Weights of a small encoder-decoder audio transcriber: decoder norm layernorm.
Rows from block 5 of the text decoder, named by matrix and row number. Rows with one number belong to one attention dimension. Each number is 200 + 40 x the weight over its row's rms, rounded and kept within 0 to 999. All counts start at 0. After the name is the row's rms in percent of the matrix's.
# q: cross-attention query (decoder.blocks.5.cross_attn.q.weight, 128x128), inputs 0-127
# k: cross-attention key (decoder.blocks.5.cross_attn.k.weight, 128x96), inputs 0-95
q.106,092,160,220,209,169,212,166,217,158,224,209,147,203,232,131,170,223,166,179,272,147,157,216,170,162,218,186,193,264,216,225,208,169,186,149,151,168,159,143,170,218,192,265,210,162,147,195,207,219,303,200,206,164,246,195,217,145,183,167,240,171,112,272,258,232,238,229,230,202,217,197,261,171,173,195,191,195,270,231,194,150,271,170,208,205,172,219,196,240,255,223,203,217,179,200,255,262,240,192,126,172,189,230,223,129,213,149,172,189,228,169,218,289,260,178,248,126,269,254,185,210,225,150,191,186,82,142,167,202
k.106,094,178,161,259,292,126,189,170,173,286,206,202,173,186,191,240,180,271,255,165,200,195,245,259,259,213,177,163,139,191,184,202,180,187,244,147,153,245,219,174,166,194,166,208,234,227,218,272,209,231,161,244,176,230,175,156,181,169,189,189,157,170,237,209,285,243,137,205,200,198,241,203,182,226,158,221,135,219,203,148,126,248,97,225,196,242,238,243,234,155,204,163,209,216,139,191,268
q.107,094,190,240,249,255,160,196,199,157,169,232,157,241,139,222,184,125,218,207,195,159,288,208,128,205,205,224,139,213,235,256,165,162,255,184,229,180,200,231,162,211,268,208,203,255,208,195,326,195,176,163,246,250,171,224,210,212,231,192,154,216,234,125,236,177,192,141,203,215,233,165,196,199,178,207,174,225,183,196,103,159,211,221,216,175,148,215,200,192,237,217,231,202,216,149,191,205,228,175,146,213,97,169,198,209,232,336,86,201,194,182,195,191,242,230,260,242,218,214,229,205,166,167,238,184,227,227,259,134
k.107,089,256,131,167,239,251,172,156,212,208,233,217,142,176,228,207,236,191,205,232,190,160,161,222,183,206,198,176,160,223,175,261,224,236,234,163,178,224,145,187,183,235,133,188,146,190,108,148,195,175,262,223,219,213,236,241,219,118,168,239,266,165,208,189,200,175,169,218,154,182,186,203,222,209,111,194,224,181,248,264,160,200,225,159,202,226,230,212,176,228,194,213,156,272,232,30,198
q.108,083,244,181,211,214,160,281,188,209,233,229,238,216,248,170,196,167,219,174,235,220,145,198,226,170,154,300,193,191,226,245,197,192,129,180,195,184,244,188,230,124,97,156,144,194,192,206,263,164,154,237,218,220,119,122,281,158,94,197,209,223,172,223,257,205,230,167,238,163,197,260,216,290,151,165,215,221,189,213,176,181,248,159,208,267,212,191,199,268,180,199,219,179,195,145,170,180,160,172,199,196,177,214,140,288,223,190,274,145,212,183,244,258,226,191,227,208,258,207,187,237,148,219,216,214,132,187,173,218
k.108,087,211,182,199,159,208,227,209,213,219,188,126,288,275,199,257,148,192,244,214,182,155,229,214,187,181,177,190,236,139,171,225,108,184,238,230,187,150,175,244,221,212,212,220,235,201,166,232,206,217,98,134,184,264,194,155,181,254,188,228,172,206,191,215,213,198,174,190,250,227,233,225,125,195,240,223,194,234,166,145,106,227,239,312,163,167,164,232,232,92,237,217,216,188,188,219,161
q.109,106,161,273,251,228,246,178,257,158,329,187,212,221,206,223,218,254,224,203,190,165,191,109,244,223,280,201,143,174,252,134,229,183,253,176,273,196,201,167,190,204,149,160,197,161,184,170,177,170,162,199,238,213,142,125,206,251,191,231,199,141,186,170,210,204,214,214,129,270,179,176,239,257,160,185,165,180,211,230,293,197,193,133,185,136,235,211,241,235,190,236,184,218,167,297,218,205,218,215,212,216,189,158,106,167,198,233,195,190,216,195,156,240,213,169,264,150,231,210,183,223,151,160,184,149,244,170,137,199
k.109,105,204,191,283,285,158,227,150,116,266,221,257,200,136,188,238,248,236,168,172,232,268,179,155,147,211,150,241,244,170,256,193,178,194,153,206,177,215,200,277,191,194,268,225,257,181,192,188,218,284,143,212,213,210,222,199,264,162,208,182,184,167,129,193,243,183,214,260,209,202,250,183,152,210,261,198,190,232,196,181,223,211,221,229,167,270,172,238,292,219,189,207,202,205,170,282,232
q.110,091,201,232,244,184,218,226,181,266,201,224,264,160,226,130,204,201,136,237,186,215,229,186,208,218,230,129,272,221,189,218,178,214,248,229,283,200,211,203,172,164,213,226,226,193,215,266,212,224,135,169,136,183,258,305,195,278,207,197,155,181,183,151,177,168,249,149,175,169,190,174,221,208,272,201,191,329,226,142,228,257,229,222,165,190,175,239,180,237,212,228,184,206,152,165,199,192,176,225,311,226,154,227,215,191,170,174,178,143,165,200,242,98,190,181,172,150,280,213,186,204,195,217,206,126,223,213,167,132
k.110,087,191,246,197,265,171,153,202,225,149,185,81,150,237,217,268,128,186,190,164,261,145,171,206,214,226,185,218,163,173,171,184,220,184,193,164,220,244,203,118,237,228,232,249,146,165,189,192,220,154,255,234,220,178,186,253,166,248,194,155,218,261,174,197,197,204,174,230,123,154,155,182,145,188,237,200,197,135,187,120,220,234,182,217,251,175,194,197,175,252,223,182,225,190,284,307,172
q.111,089,208,140,196,287,219,204,238,204,215,182,143,148,147,125,222,192,186,244,178,164,240,245,236,149,178,170,133,253,158,150,227,205,247,192,126,190,211,180,243,175,216,246,171,332,214,234,157,213,218,222,132,157,184,237,163,238,240,216,279,201,230,201,203,195,213,148,290,175,237,201,205,246,182,266,265,220,189,194,181,199,212,179,170,136,239,215,201,189,247,250,157,280,138,228,133,200,162,221,192,174,172,218,247,215,250,176,251,211,169,151,174,272,140,229,149,233,161,216,132,231,164,206,201,222,200,202,226,161
k.111,092,205,239,217,205,256,160,146,199,232,138,139,181,270,151,251,251,153,187,142,210,216,190,249,272,166,220,171,163,226,213,172,221,195,237,195,189,285,196,198,187,134,254,145,202,209,142,231,213,223,247,174,293,181,217,194,167,138,181,174,198,169,246,153,215,238,198,183,202,188,166,232,241,234,329,191,245,278,159,139,128,182,142,192,173,192,213,213,230,193,146,210,207,219,197,226,250