{
  "encoder_arch": "crnn",
  "model": "encoder-decoder audio transcriber",
  "dataset": "short read English sentences (LibriTTS-R)",
  "train_examples": 26041,
  "n_mels": 80,
  "hop_length": 160,
  "input": "log_mel",
  "spec_augment": true,
  "win_length": 512,
  "tokenizer": "char",
  "vocab_size": 32,
  "encoder_norm": "batchnorm",
  "encoder_activation": "relu",
  "encoder_depths": [1, 1, 1],
  "encoder_kernel_size": 5,
  "encoder_stem": "single",
  "encoder_widths": [192, 240, 288],
  "encoder_rnn_width": 96,
  "encoder_rnn": "gru",
  "encoder_bidirectional": false,
  "encoder_rnn_residual": true,
  "encoder_rnn_layers": 4,
  "fusion": "cross_attention",
  "decoder_width": 128,
  "decoder_layers": 12,
  "decoder_norm": "layernorm",
  "decoder_norm_position": "pre",
  "decoder_activation": "swiglu",
  "decoder_mlp_ratio": 2.67,
  "decoder_head_dim": 32,
  "decoder_fused_qkv": true,
  "decoder_bias": "all",
  "decoder_qk_norm": false,
  "decoder_parallel_block": false,
  "decoder_dropout": 0.1,
  "decoder_inner_norm": false,
  "decoder_positions": "sincos",
  "decoder_cross_attention_every": 1,
  "decoder_tie_embeddings": true,
  "residual_init": "none",
  "optimizer": "soap",
  "beta2": 0.95,
  "lr": 0.0045,
  "beta1": 0.9,
  "shampoo_beta": 0.95,
  "eps": 1e-08,
  "precondition_frequency": 32,
  "max_precond_dim": 1024,
  "one_sided": true,
  "adamw_lr_other_params": 0.0011,
  "grad_clip": 3.0,
  "steps": 4700,
  "batch_size": 64,
  "epochs": 11.6,
  "lr_schedule": "cosine",
  "final_lr_fraction": 0.1,
  "warmup_steps": 940,
  "weight_decay": 0.1,
  "adamw_weight_decay_other_params": 0.01
}
Rows from block 5 of the text decoder of a small encoder-decoder audio transcriber, named by matrix and row number. Rows with one number belong to one neuron. Each number is 128 + 32 x the weight over its row's rms, rounded and kept within 0 to 255. All counts start at 0. Numbers have three digits each.
After each neuron's rows are labels from the 100 texts, of 14976, where the neuron reaches its largest size: "tokens" is the input token at the peak. Only what is clearly more common there than usual is listed. The data: short read English sentences (LibriTTS-R). In brackets: how many of the 100.
# gate: MLP gate (decoder.blocks.5.mlp.gate.weight, 336x128), inputs 0-63
# fc1: MLP up (decoder.blocks.5.mlp.fc1.weight, 336x128), inputs 0-63
# fc2: MLP down (decoder.blocks.5.mlp.fc2.weight, 128x336, transposed), outputs 0-63

gate.264:106156207171152114172126164147190074165104202155148096113116120111071076148127147095133121133164125177168169127110130066162135111161126045110194136095118120180106166132135138138097148150149199
fc1.264:049097141119156134135076141102166144076142165095129107133130175141124099154163126111131168152146076101141136102119212138111088114141179139093077047124157090130125073086159105128140186092076144
fc2.264:091122117110161098137096162119177046214081068111126145114187139112149087148137142122146152116157121139188092154117127120154122169061095142099133131139163127168120100132072122144125143150138109
tokens: "m" (68); "l" (30)

gate.136:132124130122096118154104128164113071152126117164084078109143093174118138153112000099174129162115131137128130128076121121102127168101159136088116184154149119097112119092093135045068118160153159
fc1.136:098133131062182081123127134071158098113142133114113094119119142141159052136132086143144132151146120117133133135094169073117140168082147092114066120178121122115088116056128101098118114090115208
fc2.136:179106122168178139159092135145115116138081123173151152186141086161148137082129110109137151112154152120117141081130096153099063131101154097170106172141078195116070158083106143104107090089161111
tokens: "m" (95)

gate.60:093185150118125085108131097143088093184118130107133092065136130131122044083087091134121115144101077102074046096131144158075107119155124108112139105127129104098145090141122169131079107053137164
fc1.60:132114137176145121092122178196119165184141119147114114146074181131078184124133095147122143132152082125063091184130185159093095120097160122107125093152146106158182087162087193149146093131063188
fc2.60:167130076152168111137093108054089190115166136138087155106145153177116108127133134104142133106132171111138089226161131152128137097202115126092180204146102152140098128146127182126150124158134186
tokens: "a" (88)

gate.332:143087159155090159118146105076107182172157068106103130090088168083140131112092130100171128121131122175101111125096138105092077147087140144134075106157068117115131180163150172149073138108093186
fc1.332:138157098161173128138122092143111120107122172107160097115114056137124192162121098133198113102169102159115117092097135106108123166108148130100131056197120097149125126085102096158183081134081147
fc2.332:134137157126108055102125139135069107102170136192097155139150103078151138127106156097120181151116143114065114136110133136170086110080120097130091100112112054134132132171168130166169157114155146
tokens: "a" (94)

gate.267:173149091136208151161154132143118120121132074130109177098134200134129160155119126086111126126119065078047100084136162156123150115106142128131149140139101119132078088156215082114137099137175156
fc1.267:147116055093119082131161077118083142160137171114099089104165176148138083160153113164114132122119151143165132131191107097065116142169115080107150133085152131219085165166130160124116158137106144
fc2.267:155113066165180111148197161130056065128102142123158069121122085165154125070183151097088118195190099164102169181158161130159144101143137131124134101160181121096127071143142136161152158139109122
tokens: "d" (78); "e" (22)

gate.109:138195112151177060207149144127082135095103115097167062094138136183154105078135133145141099154155151148070195142106172122114120144125181078088135131129114144109171162176166094093154099100082169
fc1.109:106101136159133085184160189084113107185172131114087149140111167085168133140133160171158133124128168117141143094102087114195146064124147115147131148176136197105159087176160072148087149110109174
fc2.109:116128147147159130093176121145130149094153144126101147120161186213141131134090124138139101139092127107102131167136099118045142132078129119152077156134145126093172195174133115090144145130098130
tokens: "d" (18); "h" (16); "t" (16); "r" (12)

gate.6:100106058097129118160154131150112123156127085168143067110141207162091115161124112127060078081155110088109124151125142134111144129104156099155139133107098140064118115112080104094094127116100148
fc1.6:163131091176153150150155163120094114086121134183161129062126166123136106154129122169077129074099142125131155166143171148078145116089160133124155102180142111154101164113105126118140117108143122
fc2.6:186122133109127089143106128115153106204148110061136079169122146134147174121101177083116147196119109102150129115138115134083099160136125136103144043158116169169121152154165097142089137181091114
tokens: "d" (49); "u" (47)

gate.190:143103171174178124140119200167110135110116178091113054128136129120166103143118186170111172118131082176090156128110084150143140131050114127129109084139138041153106145119124163108106109096083124
fc1.190:172146150148120073136107104151103169143072146073079131084165098148172102154161159120118148099094147217156090145102197122133104115154154162174129109124127153107104135083088158115102126105110082
fc2.190:139102128143102135092133102134118157136094099137125121160109127205111127088123084162102135149110156137145130125067107122142065042147160121154133123131239142163161136119210082115119079123109130
tokens: "d" (99)

gate.292:088147075114191116154066111118117085069106094115147118080110127133114159091135098126125077076131084109140155127114122124093160166067084125118106132118075089122076141121109143090176163099175131
fc1.292:162117129139130096120126154139134077090122082201108168103131104127097158150128067120126188114135087132129116178155112155115187187136146139155134120190177127100118139092142091031138116096139139
fc2.292:185213099144167129125132127101093073161152091174124118130152124172129134177154108113155171175128087163137116144081123138130109145109182104081134121162147151140173067106141088095135109089156176
tokens: "r" (44); "u" (28); "i" (17)

gate.262:120117092104137179131140111134125137142156127157156048110117215074135138123081127195108132064109116059100110096086139142105050132117179117104149150113143104114178124164099096118153125143160108
fc1.262:076139117147192090119153159187191131157115130147113128117081151111123144118128193077055126099114151130119103127104165100170104169154109076059103088136127138149135121107151080095161131104121129
fc2.262:151055154160086102129112208195138123164136054084100131151108162089098139116138164131096116148050131122148126130137119091120120084163140130083143140105155133086123070076119109116074114123172183
tokens: "d" (41); "n" (33); "b" (15)

gate.121:146108127107095077066182146106096155166121142132102108130110112158133123137113175051136069124153052098112068158131125082084119123110124132075152098092150133082126101125167148152139143143180129
fc1.121:135170156044093133100100149088198100089096114106159158160088110170132124130136174114179136136129104148169074102094101173100098096111082126140181137170142093119125171140135203128071170094109102
fc2.121:119138147153103167112135121178129080163158112167128180091134122190152137114123137149170146113129153114110145110070190146111183213149118138110088202134117090077071093169089084100123119081063102
tokens: "a" (100)

gate.304:129178167140171148145040130105102098137129148122107139116151079146124125138156148048176144135107133072100118108090135162140075095095128106110111197162146114101179157097160135105123170125128177
fc1.304:146116131136102127162150171144101135119136117157138088204134119138108179111155093135123128114137129138133120165159137133126190132109089160091100094204127118133128194064036151078137116142128126
fc2.304:158145109129084182097153141087117169146113123170114112131194095190171138165167092141102110133161159126111160110176127169144142114139107122176102158182114146080089130115069121151127091112124154
tokens: "r" (88); "l" (12)

gate.26:090129100172142113132097086116137027180125115074134127125114105130149194108085068186133142163111131088135140101083107124164179078063147150155123166110135153137118110104204136097140162079132114
fc1.26:166120141158086109151074139102127125124098161062113119096061129131148176114136149123147120143059112144149135183073152149179144126147163122130066131139149167148118103122177121120143108170111102
fc2.26:173163093094135108091109150156058115134120072108101116067159130164137138052124081148141156145180099165150122075094152055085091162140117148122085115161147165154160124123176192111147133137158125
tokens: "r" (97)

gate.246:129096169169128158077142116139118183121114124147141135152156105050099125086091117107197131087064075094132081116097140096115141170092073127081095078118093138113128093123132112066121078117105059
fc1.246:165121147146066129080139146104143150142083153108115091147110093065133140177111106109144115110130076122073100128111089063114113174128123067105116130122136133135189106111214144119183101083140115
fc2.246:139096162142116104056142115093194127107112128114102112102140124090171084075122134077146097178119145122089126108055081188126067103117071119160148083082134161113074143121121129114096125159094150
tokens: "r" (87)

gate.202:154119128078157070120101079072152135141106170079158184108108169146113114164137135129141142099044153118168124140075109077093083177129167107137096101188139128155117179135156168123109150135149132
fc1.202:095075160170085159114158098140113131075116221090101123142111114099162158135099116136100136119175121158125080071053132144073108107131131172184156117098119092134094135147141110109144090107077093
fc2.202:088248161134059150142164123140136144113133180185076099100095102127115123160093132145126141143113169075147184115092117115104105128100059102174120170134059149165103145099045115138207098123125177
tokens: "d" (51); "s" (26); "a" (12)

gate.30:165095120148129079175117058168145103122145150127075139135146123165142110107136111154137133161146071100099146163121202110180148104145150134133087078095164148108092096121138115049141050152113119
fc1.30:119120089131123056112126167108118135151152171093074130199118142143156152136088121129099133103177116207172120099134141121120133080124115179151128107139102142155176173091111181143147091204077117
fc2.30:117133104194091160126147163116140131134139183162113082138097073195133138125143151131062137143165151145125195201081107105129085159132153162131141114084099149156160127106127083109067157133134122
tokens: "d" (97)

gate.301:119106142158125101108161124152150069109133133168084177082153075110091104114152113107168141140153160125149073103081086071108123110169155184119129118160100091113122114154123120149050117132092117
fc1.301:153142114110195073107153105159132167136116135123131155116120147134163078176096155119131123116078100084168105143103119137098166140143090145071152125151118193182109105183148109155191123150147129
fc2.301:092113073146140107180098140061086131077130095099214110164155141156107081235159164107149164142148153145128145125093111135202110031093136145089126131134131140130151097160117144181111117113159128
tokens: "m" (39); "e" (29); "i" (18)

gate.270:111115142144132088105140155127178129210119127170123164137110092119092167144091171092159135089090160096132130107121150159108025088097181136143099155084086127177161136122115123094041163130115096
fc1.270:127145106137073143192108163132102142109142153113175131127111119150251114177118147091173116121138119160084107178130159141077171137107141141117136114122187056100106110157101065176224123150116209
fc2.270:121189074126133175145133093152191043195057109159141159177122138153162114105066115084125160103103103118190095163096134130117133147131125106147105138185128122123120167142113087186092139152139125
tokens: "a" (50); "l" (14); "d" (12); "i" (11)

gate.325:087136139141165089064109089174111130210093201171145130129072103113127139094049136128152156082134076138120122072108087134083142148147152123109119103099134102121096147129179153155117197129147157
fc1.325:070165169149155119089093141115142102105158181144177110090158133127133069153133166093157149156161136091091114142140132132141118099118121116141161164120099083081099168129121117082176176093144125
fc2.325:153136100127126100072108162107100160131134120153050089119088111108069071124103186064118103093107120200162104162204129119148091165150094126076114116101124113161116197178143121130118132106129073
tokens: "n" (79)

gate.199:137128122103108096099124109117085126136133142149101142122130166064124129094120181098106096098139128110157095113104110120133111173084125150140081119097114156107060089123092221093088127138143144
fc1.199:121116144117131129090137168131137106142167146104148075118111111126145097141088094079097163134139125104149134072038099111184173083078138066133113090121178116115100149065131151148103092172212090
fc2.199:171169094111159120098169111107124150136110089120159110118118081133089105129139118068130182095162137147130117160109092171175150102118096137080128138074164097098039158128121109132165135142163159
tokens: "m" (88)

gate.146:088085129120162105151159087101149098063142139118091107133127112116179163170075110139172123143133149148132070110141080115065117067057122160089152200144130141117195153100065176105104124114086161
fc1.146:118115122097128140113135141092135076124135132113145126133145127142101124155091139159152147099102155129088107143163111157105085081071036188145161151152135069134157157167226101094129136085128179
fc2.146:125120154189152173187119097108184110100149125149099058176107073138101169139080112086138129027151132137141100118112163206143150142161102142201137123137151093141143141108138111133165128077054102
tokens: "a" (53); "h" (21); "l" (16)

gate.56:044181149108155100121165110106142100126114109129191084125108138097067179067103112146090147068097123214114135131099184132144098130136153126074107084162137086176084074108143112113180095137083155
fc1.56:158119132074165150199108139115146120109156108111102108063039094112187115120204089097164078055161142133184130146108108103206125133110109161174146161131134135173077087133122106108194141102138121
fc2.56:162135091094112150139128130150163119150156165122172070148125162123134178183066112172139120077149119092080144144148079089121143178161129110147169146150161160073104171145092139162124129117135141
tokens: "m" (26); "l" (24); "t" (15); "<end>" (12)

gate.41:122213123120149116150133110112129105211127140153110091133134146099120071166074111085120145063120119137152083166157058127085140117100156076086137199179155132147050173108128131149141138121134092
fc1.41:102163098156085150122188088136111110087106130106093081125134148077165100119109189079084110105112126141080084149142144133126104150117178114111116147114113092114074131189098096098136137198146135
fc2.41:026134108154077176104114137104135164168095139128149091170107131095110117161141169077138119168121114137227142153134120103114145132152133140141055126087118175198119152184131086099153126108113114
tokens: "a" (53); "c" (37)