config.toml
model = "encoder-decoder audio transcriber"
decoder_dropout = 0.1
optimizer = "soap"
beta1 = 0.9
Rows from block 3 of the audio encoder, named by matrix and row number. Each number is 500 + 25 x the weight over its row's rms, rounded and kept within 0 to 999. All counts start at 0. Numbers have three digits each. After the name is the row's rms in percent of the matrix's.
# weight_ih_l0: GRU input weights (gates r, z, n stacked) (encoder.rnn.0.rnn.weight_ih_l0, 288x288), inputs 96-191
weight_ih_l0.205 091:511491498481503477509468463535498506500490517494482547544485488494532462489456507524515477504521523502497522523508481484485516524539472534531491512498519488511489494517511454446477503490485491505480533489559440505511497482510485498533487518508547494444468442523519456509517501517461513512
weight_ih_l0.206 086:517499511508475514477543492464530525457446454485523492520494484483513478471506458517470499495542474507459489471560450493531512503493476499499473502512540502480504506506481490439503498469496498564536533521493507543488521489472559511509471496463492472480530503478464462518471450506468495506
weight_ih_l0.207 086:500543504545500485539492498505474529504498517484512492511485515452482484491512493501498497512492521482474539520470525522482474463512461504482475520546469491533511506527498513560510464518509433488508482455472521496486500529480527526486493461501531516505490476517530469482507489461494511509
weight_ih_l0.208 083:507497537541491534507510488520530491491499507520539451511496466491485531516494537502510544561524502469521523489504513537517508445532485533485508528515535500524506528558530509504473481498470482525491498528479503466527511480487527510487519446492510475467463496498489486539522488490526494513
weight_ih_l0.209 087:520469509552483486470484470478493497512479529495526474477495475470453481490505480484478497551481474484538504451468490498497492462519477530525496444476477517491491505468505499511577480524461431487478482502497505482482508510454539505502503497504507541503497473462503499502497509490494532504
weight_ih_l0.210 084:496518462444509566526514542565504496498510528492459471486488487513527509512525492518497495455479451480470539507499497509490516510528518466549456498508491520531520523508470473504470484469524497523480524465488473485486470525521502481522492538482479507541495468546498493521501545528497489545
weight_ih_l0.211 080:480521474533515534512491504476480466501554531501495478513445522491435494544468450486480531500496530476515524459486540518476546516528518497531528529508499484511534495543500509529512463464498466486521511477521475554493458476483500485513483498492521492511455468519543500493471473484471486510
weight_ih_l0.212 085:501520473520511489533550518482520525504536532506519505486485544552534505512479511487495554478475492500528513511511484501518517513516497531462502504452471505487476547506506527546495533518497505512499457551506501484510473536540481526499495535546484535543512482496537470501498500520519504538
weight_ih_l0.213 088:480480485464491481508480495479528502481510515499440525499447474471503500497499531538471450515488559558492490493500462486480502533476479482500476504529505528540469501493494487498513520520468488492543491505509513537515513468474475515503489481466490484471505455495468517486487494519465499511
weight_ih_l0.214 085:528546573546476558541572534439492517494527517494473470515502529483540495494523461487527465512486531500492563533486526508475524476518490494482488453525542463526532447511529472515504467523471508492518501548478464494505491537466484486506495476523519530492486506468512571531470492532499500461
weight_ih_l0.215 087:488537468457514445502501474485480564483479528541493482484521520503512518443496490522483504482501485447534454490520487528468512507494532533489519461483484480468478469429512471515480520472540497490495499515495571486539504468477477510499498524481501529547495517483472515513530514482500502502
weight_ih_l0.216 087:490504483522479467503466494501482504499470479475538459536502526493476524518509494502506556506487498471520501518504537549502540541504460507466534512513496511509507487492549464492529484470507464531476500521481492473460515486505551475511516538480516492500479484529534503488532483481479473508
weight_ih_l0.217 085:487504492491500497507489514443496513428443502497522488496480514501493515503508482522515496465495478522513465524499486534458488530522514505482482508509524451475510496490508522508489506491446499511506519536506449492520530510481464491485439526515506507512489500460507503490496514488544535528
weight_ih_l0.218 086:490534479445496525568521512526475477535475473513518482462517538520488538506489519517482506495502441514516483456493521541455502518523495513490501517529530511492484492515494542497495485512512534526489515516473480489485493537468542523422512463466486477530475482544486509490520508522514487477
weight_ih_l0.219 087:502447524556517489456481515531518501582539520497490479482558522512516475504488514501498484512527510529516483479505494482463550516479480485488495470483515517526534522471448430511519512503492524505494508456487511463507485477477504496516515489522514476471515453498522500483497525541532505489
weight_ih_l0.220 085:494489526537495540448479531521511495552558457495478544482495517468489466505497544502497485488460504517506538475532503455505510500484484498501498456510516507512526480454451512461524471531516477474483528499521507514516467523522474530493492504485525466485481491448516533507529486498479508498
weight_ih_l0.221 084:510477516508513497490485470498495569480505506476493535550511455494511482510528485490521489533469548484494527541488501503500537503480503484489493526478494533472501517520498456497524564476482527495529471503457518514530515498514526501507487506497489525516500482482428488512454552494517483519
weight_ih_l0.222 093:504473510502497493485509457464510498482477500515517489484495487516500500526469462518481505471524523484522462521501529460479512502537501502481514438491488531498517489444508541508458512449516486551509475503472499478501504479557522527501518489469447454512528514467488433522551542489485499488
weight_ih_l0.223 082:491551490471517484503520466491515463449503518567479455531518524496516486456528526490488450470484497521499496494465471497542475502436490501517499492522509457514510491520495508493465532516449508513504528523498498482502552509448465521514475443482524506523508547514497515517480509512527484477
weight_ih_l0.224 084:497517484505525533534492472493497505487513502496483525476487553494492501473513523481489575459490493498497547524466467515588519552501501504507469519484488456484502527539473510494525534517471514480505481469515475484511533506523502489546497518519527536491532496535510468500491522507495505500
weight_ih_l0.225 086:545501503490513481528487457488521533500459508531520498538487471559524510504524495517511472494510496510468460513506503496537518478445499488482502530514500444487509478560500483507487494494494528533523501462509477467526524470482558507495469514464466510516507493440480474489485511486517532481
weight_ih_l0.226 089:519485554496482444491512503517500483503477462516499503470536456507522527492528484503460484483508462513464471462513486477506457477467490493496480516492474510468560502478497472468501513516532521547504508485505495484472524522551522481560490489468467484440519536477483513533499477493489517530
weight_ih_l0.227 094:503468489486443494492488525449513496486469485515491472523471426545478448496501456504477488490488500472470500475475475486469487504495526491481512497520472454501470488518477466454536497485451470512483490520465470504496487486519469529544479487471408527487498478461437488470472502511482487477
weight_ih_l0.228 089:469530513546513508541518535494496535477527458496462465500480540468518526503501507521483536533502472430494501470510491513503442530518492472492494504490482475513490512465507514519492532524461518494487487527490522488502503463474507521520473464567512514512508473520522511508498489495519526523
weight_ih_l0.229 091:532536524518481512524499536504509479508550516468481514504506532484509508516480549491503503531509491501459502446465511480508482508511487502511487483544507503519492478519499446533498475472523468454516476497491478525493492475488456481470511487525519448537475437502503486528489502527463493506
weight_ih_l0.230 088:457497479463515509476503542525512467504493469514517467504503503523491534530496517540473517457505512502496525535503460473500488485515517491506530516504530519492484527496486479432490516502485493544488507542538505483496474474523523504528536533485477490489489504502505511486514488520513544501
weight_ih_l0.231 093:460497510494449482465534510519518518445436502534475536502465487508468501505495525524495516525493526470500537498479515482517516516505538499494531504530446497495490502519534501480513515534531482502481499484518584497495527518481502498515525502506466502498462511497468462474521482495453471492
weight_ih_l0.232 089:491514500509458506480534479472522489497468522532524471514467515522494502503447468459509511507495468505493483482500499538532513415494565487490481514482524518526515521476540501470494471490515435509479518512488541463508506495495502497504530460507497500497486547555539511467522510509508487511
weight_ih_l0.233 099:526498510477443450500490453474521542493474504515502537522510438514493453491467497531514480499514493484511441466486490514508514454528532535496495495487493502494556504438494493483485508460514486468522537438470529502521501439506486491510478488485443475505505511525489473507522515481528504507
weight_ih_l0.234 088:494498529555470516523488520512458512503482464489526525509500493486504473527540500485497509475477511512464478510517493508583526544525474472512506472523500500494470521498463511484473513533504505488472487472499504485475528489518531475585521529550501513527512499533496515495519476517467533513